config.yaml
model: "image flow-matching model"
train_examples: 97085
image_size: 64
conditioning: "none"
cond_dim: 128
norm: "layernorm_no_bias"
head_dim: 16
inner_norm: false
width: 320
positions: "relative_bias"
beta1: 0.8
steps: 8000
lr_schedule: "linear"
weight_decay: 0.5
Rows from block 7 of a small image flow-matching model, named by matrix and row number. Rows with one number belong to one neuron. Each number is 500 + 40 x the weight over its row's rms, rounded and kept within 0 to 999. All counts start at 0. Numbers have three digits each. After the name is the row's rms in percent of the matrix's.
After each neuron's rows are labels from the 100 images, of 14848 (inputs lightly noised), where the neuron reaches its highest value: "colour at peak" is the nearest of a few named colours to the mean colour under the peak. Only what is clearly more common there than usual is listed. The data: microscope photos of single blood and bone marrow cells. In brackets: how many of the 100.
# fc1: MLP up (model.blocks.7.mlp.fc1.weight, 960x320), inputs 0-159
# fc2: MLP down (model.blocks.7.mlp.fc2.weight, 320x960, transposed), outputs 0-159

fc1.746 079:541515453504516501498464566432488541513457495469492554460513484441512501486515497537506481494461541514464501474498458545459512514466478567421510501445554472528499575503473460555516465489490438411533481512501521509485489509449499480582528501541465471552470493603545368632550479493523549570558566564494515425444508528510424466502532457543479428509459526505487518505471461456479473513512485525502497527484506513464566475500509527555526513497455508502500405429488432426488435474433546
fc2.746 093:470478535496493474508536448547529440514566518499474522502576496447480473550468520536473473489493500479512474593417547565541488519463510538581520439462495470498472502501490461449461527473614557505437491562539464539473523533492530539561490456546491466528453514571457404383463467460465494561503476532495446508506544464544477483473517560481490539505467486496539490516541564485421496402536518378470491511421503465542496464444507530539481562518477557505526502452477459531504548490522465
colour at peak: grey (53)

fc1.605 131:433557489479595484506528502554466403485434434504549480466540496450495538520469530479512534503505474497581478460553514498473473464491510503428485505443494543520590540534570480515511539514450496457449479455441484548504503466496452485467560613474533507570444491528493475484497512614469592488512524569497508505470385579509461526498521458512482617508446488514516496420457511482489521561514494482550492467483499518445500554579510530470486475565493452535528585519533472489489510506464544
fc2.605 123:534476500483485442467529431542483515509479437502464469513496482511516476491496527452477462516462528432521480495518528430456509508493533505530473512531427551553515506467535449552528442441553504428471528456515480536409529539473534462490512513517492617526450586489501531420501491503525580585496504425499509519471462502453489545496514565444529603524449501494471473543534515469488459520480483490483523461505526496601514478510527519564602551558489468427569415542434522527474486454486527
colour at peak: white (54)

fc1.366 080:536550506420517454518487487494522425507489508569462432497532504531512459506548459490540571440499515447508469414541509484425454476479532527448455516492468522474527510432483410488490539445462533475542452464506485538479506545564554469536519549546513509443541509529477508469453516576553534474570515568551493511514523489583518524512502456415460486523486458412461475437430449495432588503447507482438476461462521508448491532440496590479412448513455482474537518551603542475526486511498505
fc2.366 060:484438500533523520533529545491553507422493481460517459459468483516496494494459497543511317478433532454568522502502516541555469490487531511527545469443519453502522504557522494507509515512527479507493488452536452480464507408498414531359538495500454545411533498447540366499462500514570527608401522540461518498484511521488460521539462492476536561542491503491481480453593514477512494534520502520473509495526547509541435498528510487426525482505521471540475486431460532478542488457480509
colour at peak: grey (48)

fc1.2 085:515462496486504475418502458368471548524540494529493488583445536354574558502506504477488417505524515508472511549493499551554434519524532447547463540549483452479499454476449503590532514507459581537507512512520478427547523485532519512443449477481510550506540443515504513574564515414514543511497484504484520535570570486494344524493545553418519476460493524485537475524516419497482504485529509506488546471457556514533561511524472479538492483529518531516463446465484534551492467499527557
fc2.2 079:461508455476448527519509584589548466488504512492458478552473450399460554537439464527544575427491516518477498444562497512482583529424452410525466505499491576488537539521535512387511545539505486535535528462409513528514524501522491520492536525488501474494571455517496567405530595538512431521517491483550529483471596562521612495495560488591516528478475494492493531496498534481471497530515483522480516526510489544504438534457525514415396499473477478495508495577523513475484465471511451
colour at peak: white (52)

fc1.232 087:541510491439436509475489467446489583540581503459538532522494543432549498559461489461484537505512485453439403515528423492455508517537505450562505462531464555477448519521481471534450511480485550506537538513421458425560470414499558587501457545512525521451559520646492548480507533454502527487509470547495504511449488501538501570544507560474535424522510531495489523512517559498472483455492483487463534485516472553462509602410511514500510510545511535512489424481464486553508465537455522
fc2.232 099:511498489477492484474495537567483378454488527504526520458474529477492541500523514491511507586442475433568444567479511402482528451514487465507455525473441408542495462524517462423536509496487471479498533542548556534449443556460397444542500547495521497584482496571502494440496547590504388474494461524530506527499468493514446445462502498433548583519512478526514529529455490499484484468523473508465568427520469495538522451495445522516469491510489485538520477512542481484509530513415487
colour at peak: grey (50)

fc1.215 090:526471473582542529497545528429472536510460498567538521486508420468510449476536519561506469494471546488471563462500534476529530512416497309464514545439560509508535556527489452550523482474515470476524455487513485406521486640512520514534480518480470519492509507472535481469551446586488486493550517495497479479466525507550547504499481480441502522486455457496525511485509502471435506521548496561508473464520533513547477487510474580425503596457451449566496506433531508443612503503503452
fc2.215 086:469513496480456565493475509587481501503525454481476518480509479527498524508487508467458397475507502502496501495467509585545442511447511578465483493503514481494397526499470464518469486511501464460462611515510482473494553425469599525473490543493453522484542483473473491452486439322501557494463491528549471604456561443512440484498486531475545400480477490498492531475506501433502467482475532458529536498500495484457461493519493520506503457488473540511526468526498523523559486495496528
colour at peak: pink (56)

fc1.225 112:549467482512528522523486545457477468471498519445533543510567459622532507482423557559481522633531546470616453507480521581515530512496469409454505505444475541506473455527515499563503563462490525543464556509532504531457456523482516523505515507436476454498457457553514455450558489539489571508425546397487504546509579507543447491493466525553479545462495489525491454521487421497457502497517507508520494451476488491505511467619491527535534512449489483548466521578480420457459529498488514
fc2.225 115:512429459462485469486503416515522487498520519521469404523531516403571505455527494440500365541455497482581482510534463663400487536554536514486449492504486507537517511522483465537507509456475470521462507494565476481546521498457534513430514520508542536496517513470505543482507532422533480541450496564508521566458394528520474455548455474455554513526512524421494457489539330512482496523459481539466519514485553447500484494487464513486519495476526496489466511514467553531512536465502527
colour at peak: white (50)

fc1.692 138:548533479481520463476476494423486485515484460503520497487510511559451486492420480502506563566506447482528488432485545502434501476489453523484534494502395399521498552459513490526521519521460489501525549482572583591501484455517614445600558570477481531534421498489526534542491435421530570565522532481516477450483525467539483459485492434497490575487431446465490518450456577485504487500486525497543464451407489456429531505523494507509524473464471454454518583437516481454517528505506537
fc2.692 143:496494473528557526520486462513426464488510436452569474516518477485457481513422534528498375451499542517410468570472539501525496545551486477489559493480488424509519488580508502511459495519514521513402359471464477498482413552519554498532495545479500549476472524479461515474451497524547500413469522501466485468514526483475508569512507508478452505497456471446484533532505424481475538461497406508555495484542504456529510489489491485503504476519458503483449451462479579550515477521470473
colour at peak: pink (62)

fc1.624 166:560543523556531497533496520588479476496483480468456482496495532483486495527470503515528582482472558567523541463538526516498383410457489494450489495463484578459550517501545413551498565493433475455567554463480507541504491524460519497519513529553490520458520456483482504441456565561471551535552493451478508486531435506524453529489547494498458511469412536499480490508467542460464508525515504523460482507495547502508497469538415498557433514467448414549499510525508515401522555462494585
fc2.624 175:497494485516514532496464515507455435502519472472395490503528478533468442501430484484551435417509442451506590539539464473510470598533437504499519518537479522533468521492563494513545482455526528428484463517493566441479452433511527487470466447527531543460543521534523438456524524538463526499517462528525500530533496494512457445504501507435496477501471478455513506497431481511508534471499495537448497495527534585513540404532486461504490546456465479534535545525493451457533495441353552
colour at peak: white (66)

fc1.608 096:493526537443475574542490510493510506486532515499533479517470454553578498450523508491508517483541520536447463481489423512483417505577464493435439481470468501506491576495502479551486523538533542493506482510467507519489470566538501447462573447501517448574590487501542561527456542586492599495505513459499528475451439486503509548510508500512470485496497492485497496502540626451429474504470496520499557439452509493502535491591526437508538496520530502538552508557494460479491514485473486
fc2.608 081:511449528468437448509495526512481529428502513500523527525550494465518484453459509444566537492518538539557543497563440456539482539505427529517513544569480480554501446532517537545512523447456519503486479466445418508461535483568499480494456493415486491488479513527517542520517501489486504502474475503516529541471471622489524443586483536403558506516415445497488444493461428533536471439530527400465520505496487438481477532435444446532473573536479456491474495526525425473479513498417566
colour at peak: black (43)

fc1.335 079:529524491520507500505535511502461480499491556521525546399566540458484545561393506516513490508481553467595458486504497438432523488471489573488523530494517468522447481526506552495499552520471509531508441511492533494494476457509532545558490455453500508591500564527549396536538540400452463641476483446490487481507468514499453514485494488493462446476485417550486510497501421434556522496469478473521442537464496468506548487567451495541496536456499461552520480514469467469500533488505585
fc2.335 080:414492577561504552481517529463430485497589535485554570373450503472523482508472486520479494474472499478436550556441490531606473514505507513533519506532524499567407435521465505493525516488474469518468488507539480523522513482525450436499519509521470566468535541503449422450491428563498558628494501484482489429491467466529502474486458596461461517536488456528499520498497499520498423465546486522442492491507498504483434475459506537527511498525449511587545500401544524450608470504497466
colour at peak: purple (50)

fc1.476 084:489524560484456576516508434508506573520481446456499506517466559527447597548466494507511527483511467535528456488507477524524490472590446522552485433509454486478489479465580494509535557529470452532505512542485543503517502469455538508531564487541478475568516494509470531532489495498516482444449431508469507485492492454477513477445511489445498498519537544499455503532450566503538476502517368508532485506459455456481515524527557530530464435505558587496489518524526469539510555484509509
fc2.476 074:494425475527517570516521504538489499473560463482526459429424506533567516499503490460500475535457573493530511447524523521434581485485481526475502531469478504441529518515462583470510448506484461491482591469494529414540498540511452555564473650551408468610462451501474510473484537559475487437521478566511518493467518479477484539549515478473481508501445468493501475518430476441504449490457473507586525504438459517512523528535485440479479560527478503486456503490531503493484460514543479
colour at peak: purple (66)

fc1.393 076:485488469540504549437517478406510520510512483556524531496556550464515476506467499482477480440461481434489511523477518595577481525572491534558520505488491631472471549537496531487477484500519452525526473527400497480490475425458515452530482564503495517517558593583487432563498501631514456495473499553520502506449399472473412570580503500552495517545520464512469448496550510527499559529444473442459532448502462536458532482460524506445509488523496526492480524511504534547450424475453501
fc2.393 094:481521565542519518487432498566480494499467509522529537515517493506478482495526528469491498547536527461509576551474482548464531487545467505578577529493474350521475479474471565522494474474459525532432487534555528526526447517566498586547491444489520539588458602563493418442525445416458507471506483553525487479579447462511521467482453568476541523521526435576505461508470468497506506425476537516522557497487443506502509518504488394531504586503505547533546520510518477506534496528434541
colour at peak: grey (47)

fc1.76 124:460587525536536479520492558526440478461485492523549528449558473518513459558492539583470483508481507445587489468442540451479476571466447495465560535459512498541513504509529466563444542439458484528467478506519467559518445537554490526540547514467468534529481453463452429510469458465456508509534520492475524536549464435552511502494491491543474475465496439509562431436456426478506568441534458551598492421440427528419497512537529550486457443500475441477474561479497440460518526438478532
fc2.76 097:515403463530510476520465529498538523506421501456486478486434447493544569495515497545505512477525505550426511471508490543494481525475494504491507496431528496522627540479511513439507500505432498464518460472465536481507501528478538495576472444520515469489490489512513547480509555599493506560491462526485521430439432512454520491511475499485499582477496484517491545504534519492513526485504502381540529550498444536523470542509525529482502470465486421489495488507494457449525484507471488
colour at peak: pink (81)

fc1.549 076:506439472539557486504504566603479474544483520486518529477499436555461518500477491555543456524503535507396477480515543475500513507406500440484557534478511522502486493505529483561529512505429516467485561488472474467513500524449445495517540485487486444558457451463520463553490512474526408515475553516517490516563417509486435534465511492399496416538408449530504512491492385450475537524515515518534463476470514489518486503501458496505521537503470420567499526557506490435474555522526534
fc2.549 089:479608537488428583522494557447557443387514463471508554515451562518575448552497495566489524513475465481547561529464495530568453488502429443494477540456493460491470507516535526450517487472528509529527504513515525573466494460518516489487498531471443527524468500489504425434420513554544544488556463445455480533509451493482541534486536460587473570542502474495508500463450633468531531482577425388467527466558518514551508483509526512484543559468497488539542463399543487522519495527462583
colour at peak: grey (49); purple (43)

fc1.147 098:475539483456489485493521448570445417512508456508490469427488525482448516529541501447454590454514462504642393478480552416522459484498481484471557492529436449493474461526435490439505522507493501553543482467467472571513465536491465581444519454507509519463452487582415445554482525490501502518550471545479534516557514512508431500484519492546478522490464495494483459469420507487438509482498512512540476513480506493502507468557540479491466425517500437453486460486580546549449540538543535
fc2.147 080:541441491428482457530496406446529537519503509517490417482535528505534496491517495525496363479503445506414516485464523444504468486535500557489540488487555565465495497490527505561458515530504484508507511536542453502520517381493493505443438513404523441482463526528474465476479546608472502530488432558525501472503541528486507417513525498502534513457469530486530502519452501516513503490484462424514471544483452517430554517471539473539535508530548563448519502536493515534495468578533415
colour at peak: grey (58)

fc1.758 093:488392451504523543548468489511511518504489544568499520558525478517517478460526519538474459555497478431534496415499495481463531546465488562444521488451595459505500502506477458545460469518494552423488503477490492493429510503501560481464505464505518436518513495556570512487526494482517577476519507526512485538533438513519347512538481503535494474512522496467519519495451456569452637467508504513462499482496550482492496537557531567511490546526513445582511527466494520481515526541453511
fc2.758 099:503586486458489510583511514507463438468467508492516547540451554566539493471548522535500511498485549481468455607480519431549463487504526556563495511490518550519455374529518545475545473519462446492526587506497521492524458442498528509480431587497524445534490534490538564489526488504533464509501572481493490490456479553580549518481464540423537538492467460525514521533497600504496549532439485458488529452494487503470538478484491523498494520516564491479530503518500468464513522430389450
colour at peak: blue (38)

fc1.263 114:564440509478508561520476563506562502514401521533525584532534477485564479488516495550503428565496447517497431477511457486501450525464519486395489486501451427499533524457541480578456504523521440505484589479519534467483498476488501505482525546503478405517456504517556467486502453499522530601429523580523507487501472548490477503558478461529465438514450440525492527487443497521493502549555455585483476485478534489505509495526554500502537456538496502549495468429518401439517508542440488
fc2.263 110:517496512489422434446517478526513522517454480484448543472505527515476489436554496522485551561471519498549533479502490430487520467542452466534545501453523554528480425488551443480506488495459531499455593532485435532543499497495452539549500525437576522495492489475542583449461425497474460559519456571497476571454486468517540401533472491361524621504486510557474506517476483535428523462505488429490489476555460472516537494500493515497564526520567497539527470518492424502581487495508508
colour at peak: purple (53)

fc1.679 083:534510476466498431490492445399486445500545501458541486580504477471528535473403518455508517495559467436615392538516510555450503441500523520496493424501512431483616536525497558502493495498505570482452487484537553458486546540507563544457530521473493477459478474594518507383485494440514478582521485390509511423451543515498530463491478517463491519473465514507495543534480547513478512523438540503489450524466517496553552485555438439494513504499495502510507488499531491511486504541503515
fc2.679 096:513479445537459510487483424535516587527515491547493485487531510472551501444477511482522398525557505509438469426538501438493511470499573484458430482516484571519538552445439473536478486547473392510545552521468463480455510541482522455447563491461562441508564461556490510537532498566509557588484505450545486561476495520498513513506484470488467471462554570519483495467496409558463561505509501584500525514491540494459502530541438514489524488526499490536434525414473545495505500456553425
colour at peak: purple (54)

fc1.187 080:570459506515510533484482529507486638500454463511524535514499479415526482522486520516511432540546503479515595504524482535463531423526506525441474582493502425535461564496485484484495493480525494461492554534520472499519468425507553388465487528482483516462498501587566546462534438521498475443532575630493490484471500523528504519530469455574464444500490563482554497472495617541466487493529513483473517506479522529507517511566497509482508520484482508518474470377513497530589462483472470
fc2.187 098:422488491463466497489491466519540474486463494478513469467498524461535481452569474484480540551532484567465431487478471617525465461524525537438473487438518551495516454504486534525427551522449418460582498511504535501466436541501492638418443505464475432550476508559489507504511496412478523472498514534464481539510530532532479564498517461431489530486471491467468479493515484535464423525457505467525494522487470427443542476573510463468510497491526554492452455578514498502526528510480514
colour at peak: pink (78)

fc1.588 123:528543450502529512524487540513484482452483451495531547622501492404464498605459576507447477514459505477474485475410585502515486537503422520488592498502519492582495498558526527517518548509433500508518507529522526514503458520416508493518532533479398518507452481521444525491465475490423450525501521523422545438493498501475519535459543454475528515433465488533576480492464559467508495512513449429590457490455428456452489438572490479513502449484493452452491557503498512461488586450527503
fc2.588 116:461498517532474482498496519480497492578478485496489517554519509493522501546491541500432313439545474506548519492391534589404381484514471397488547532500544442478563512506492518495477501492517505518498433534514501472468487524579592526485489461496485530446498515506442646435464504496447496572515473537545441608519483488467469486492516517468454529443518515525556516503484558500509486502530494361545474490502451523514492502555509497481482488472491469533466509437515507493491473557476550
colour at peak: white (99)

fc1.610 091:559379503512503512516490462477533415522422492544488545535533479581452495489510477529508456555486467513438525515553510637500542487437523496480519555468454530453507476502511563495469481486474531540479458489546509450496502484443449574585447459461506461496479485515558484446506467571506544464493501447496485533546603548491452500500513476478520684501487495518472539513519416521502493497539547499439501477477598473531530547513487556554512545474488522541517429420505486487506459534517519
fc2.610 099:505556498542481587502564483513551560454429525511477523539449446484581551543475512548499493431498522507462503485532553607552518480442522558486511532487514505516518592461554517454480494532563443538514505514410474498434500551570552473506505521495484523478478437500482413511481489536499478557531496544516511492479613485454509444462547495500450451516495517531480516517558562538485520511541512426474467495544530503467544499535456579461578548463535492535515503561434531505486504487539481
colour at peak: grey (54)

fc1.751 111:523540470449513466510550463514479547508484516513540465500496419524577528471496473501502474549498517434476507452491513518488492397538459553471480521567468492515518571465423457440535532522509463606645473529442503504491535539491599514456486453560527540562483560481504554510528496535530411563547446520501518516456497526501444460480471475501452489531494423465506490477524565455475441503449559523489513520496538471510458469544492487535478423509470496434570425455580529507490481484480466
fc2.751 090:452477558483458542550522547455520474495525494515492503515483531548453501549466470463555509496506536546512473476542472519504540528504524493600463534532545489453520561462416495511496496462529493539488437501512492481522510461523384425418505547524492495508473465506507523646476542511508544575474495602504514557518471461532540512496487522575512480487527478477463479510477435490521436470491466529517493489478439546466498466512476444489436563552476490492490526531482486528486561515490571
colour at peak: black (51)

fc1.657 079:500519574501498443473500514544507483474450538502532492459534519498637450535452506500466508393518489458555464529474455520473493476531539463442496554462386397473519492508498553471452570515489511628452488484488506491493452435487556588572495543445512523497490506495501521502464480573487455576486538471478518480492552494490540523535468459567520564540471480539495513466518557505520435472545483528545551505433501463452507499509530423539469512483553468484479522540501507446604545455529456
fc2.657 086:481426552542551504491509518458555519511509494512497470450481471506458459457493514464507542529547527518480512423481534526579482464505526404564543514493418535488494450475468507494541448463449431593493471498543516473513447597513515429565547464521552505494470452510505498383499506485454534543476555520536524599518541469468467542463451475432536471495503490508483478492543428419495435535462528488544551481469471502541457466489537464470566497481484485457507522449519503496555467436545556
colour at peak: white (47)

fc1.417 079:615484467472508582495477496411563520506510500440510511522503488646467477499583479500489502500532567546461548504539471503582561516516525558536504424503552560502441477490484560476508473521493428548484501501447526540507510522433422548539441461481484538483444504404480555472559515469502565521533503514462475445501532510485464521475533525506539499544556554518486504587548504477482463448532516492494440507530509506528548520504457567498535546474554566533508491546477559501447541505527495
fc2.417 100:434525538482534484503439518549550528534462471456503510533456493625545426477529494565472491507518501497557558513508471461432464526461438562432490504503502462483423547463467510542469453507531566526519453504523531491457561476506568481485463521477564517548483454482500558515531516502510454467532496530489509547493544427495484526469532504539480471522500474533479482503451473435479507417464539515544441541566524506483547537455554520513475438455529612528528493437503514565455481557519559
colour at peak: blue (40)

fc1.526 072:493498478513502474460425531575554522486489494524488517474456469455474460518501482481538483462459452474470601553491522493615538521524466528519497516490473522560460538517519508370502485520482506570420473518534567515450492482490487438405482587529519522557474585475526629404480451476483483518462494531535480515506504495476471506520526442565533551519523518491513492522492483499528473476507518515545498499533475464551519518496562453491529505483483479427493541598503478454512473480513567
fc2.526 092:486523508533433505535503527437522508489502486572489502452507481459472529517490487475490523459512500475519491496541546528407473533540477461442521540481503517505490481441512527553482482511488476576594451412487492488514471553558517524345509408476452454492501508472463590600484448571450534469532486555543510499506516494476570525485482573470509419528459523534486521506498460533497555524459488455543511479465505509562506521448453389495519471497485471482488458414488494500473510483527444
colour at peak: pink (56)

fc1.143 100:545425500504524479528552489428443425487461465513507494535493446516667546479496503528507447480530589494540513475459500513494416468460534574491495535522509534455576527508476400412537501476498470545567526507533507500477564549519494552511517462499505495479505504476507575540487494486496462446481571563524504501442435462558443479468528497513479569511452482497499467481483581457468515512519552497475519549545551523498504471424484575443442588455530539497451486507556568526511501490523458
fc2.143 104:460543532511494511526435466507505486409514469498468475495571580479367449478486461455555431479504495490574526473483458589457499569530526492547437586527525459525485499491408472585469528425481547514408543505505494546501545510513452480490503542541501505468478510529521536448522495486517476485470504472443538479473498520548551537493491482512506494530500503442473469457476502539430492500473452583487489505482551474472511480516478525444479453583445526457445556447433493566511559437508596
colour at peak: black (33)

fc1.729 082:526518481516526505484461490498551448506487446540519490496528523487565560507532512543453539619472556521509505472519473468550534497452542512465530504460455559493488581510495451487488513468498382458471541457511536385518479591534566478423481461485494482530420539481511594423502529536532523498518558413461516496492447497506641496544466502559478546490492487504498497515456538522485472459565520501486472514480521504509485506528466567426461520524500451491537554403445500520573489501517527
fc2.729 096:494499497479396539493518493563524571551496498505573452575497514559479404510522537526498439520479488452484500530500429512486542505488527504487452473555513467482466413503551474510457581543439591432486536524554484534575492445451462461426432569443473488504434568443497553537514502541513565419514468496520480473479422556533447483499524446576547457503453561511525506521571488456510433469517530467495476481566465510512467488561506531527451472526543569557528468498513477542550445523494451
colour at peak: white (54)

fc1.120 111:514469503445510413513534474589447534508438469482472495495454509417409544482433476501532463504537545493520555494501518420497542453509530551523421577561513551541500504472461404468568563497473525483445512455530457472495588515516582478498491551515514460450479487545509552525513494470500425530420471562501512544559527512518506454439571525588454528501510554467529501537479533526535464500527506596480481527470495492515497503520464487527500518530508523446394489429564461550408510494532509
fc2.120 097:504543447463478485516423488462488494471534469510464465450518491492558459522490512504530610483475441541538530434527516378483434525545491485522463428494538474483514567496423496594450509509443495504514499460475525483515481493478428515436530434497515462523502433587496502413510574529534513547607509545517486504443535497496482493425591509462502434456511562437506515458512461517506486487453466472539473540408495570495497553524516485507489486485538505429441457547468528563382542508521477
colour at peak: purple (50)

fc1.86 075:579500526451450521527508508505564504544523477453522488540500471442416474523547514443496503507431448568563451477506529537536513516487508479547518436529527493522481505511560498488522448471519572473464485534516542440515485503546465409393538560462485490510491550481468539554482455595514535526503466385526507501488434525462475514501452523621493529510499483504487547511512402486441495440508510521532407498472487496518504487544496430454561511456505515491507518457435513490524474510489499
fc2.86 093:449532517493478503536449512474562553444541518451494519506502511445607495535521473483492493501474525506467474483493519506464492457469455493469488463475514564429466487486494526519497499494513388485517444540488496541508513519501537615396515419474490454534508500532556523441524508429473475531532511396480515464532475528460535474513551502421467447526507495507512508520438626487526524465516527479553493538511511495474479498471473427499443507515464497534490495523527507486503460528560486
colour at peak: pink (59)

fc1.78 104:588469477441574503540496510541510494529469476480558501506483514486480548460460445534547541452515433498399481457559470526414551435465502495482445525459519486547513587449519514448556504530509524533447561488447510531485543503508493515468527502494502465500474435519551496435481530480540559488531506492558455505504573516518434496481534499475432577550453509472443547489484505479513536541541496480438506500474577492561514491406445473477525499515488512542548516501463433508466505546466532
fc2.78 090:447510566498480497486482498466475470415459513488498511463504509553548504488527463505535378440528473545513542447534495414572414505505512518515507514514561482506580471453524514529470450541499425459526518479478545482479535453534542507579499473473468496487499478491531394459482507582555444569485511514484578454518508476468507464479533518464472463549502510509463495511467565495488488493561514486508537531482502500441504510495462513472500465518489505526505543573492521444506485496504497
colour at peak: grey (52)

fc1.224 081:441513463534518500536456460528479484480487496471533486537556474523504470453484522537504488478513482520505527523474510495444535469487517444464508452477486509524482461479494544542495500462495461556495520498490556492441480557488552485484488557482515504543461481554525553603557495527487367539512589410501508491425562461519483497502401505599453429466482513495500486480460666461501504548484508498492503455477500503505498502497484460504424487408508492527572475378555532436514458512487448
fc2.224 087:526521464533452514523450473462574506519528482490505517532447488529591483497513504488510511492532502564506516479519473433555505490484523444513508503475501499562492543460448422492519536513436450539539574533484461561493509484479488487483447527438482496607539491549473562469458510464513637469487580463545525483472559523587554510495463493494549606509501454532482449467472415510508503505493511459492540565545490495503500526474521513551572519458556534552520497471508536504541496504440561
colour at peak: pink (85)

fc1.10 073:545539485514495541520511471351537563494496507475550513549486571466496470545495497507478514602573480543473522485456504483442503537511496512609458489527483531492394506485552528537507486497489559506500562486482515490501476507496504560359470493492496498506471468581453469619512495575471381432475423596489510569466422538520508508509556501476514447524471466525501527481572458482473472455571471569467482529501463502495530562481505536478528470515507530517498456408452465503482492541519551
fc2.10 100:517503496434519422471454469608437458485537495553498516548507478486516508464460501470509491612485422507494502511525533446559547465431505480403496513523447533525434496529466467478556455481514436509481557445463464514475539553528450470409520558492464453547488465564557470393494490419473617452505466525513521479488432514408476465431551559493519560494442521528512481432457463480551467561500460493541563532444514474505518533416447509471501577540434493475489472536527466447463486500463490
colour at peak: purple (51)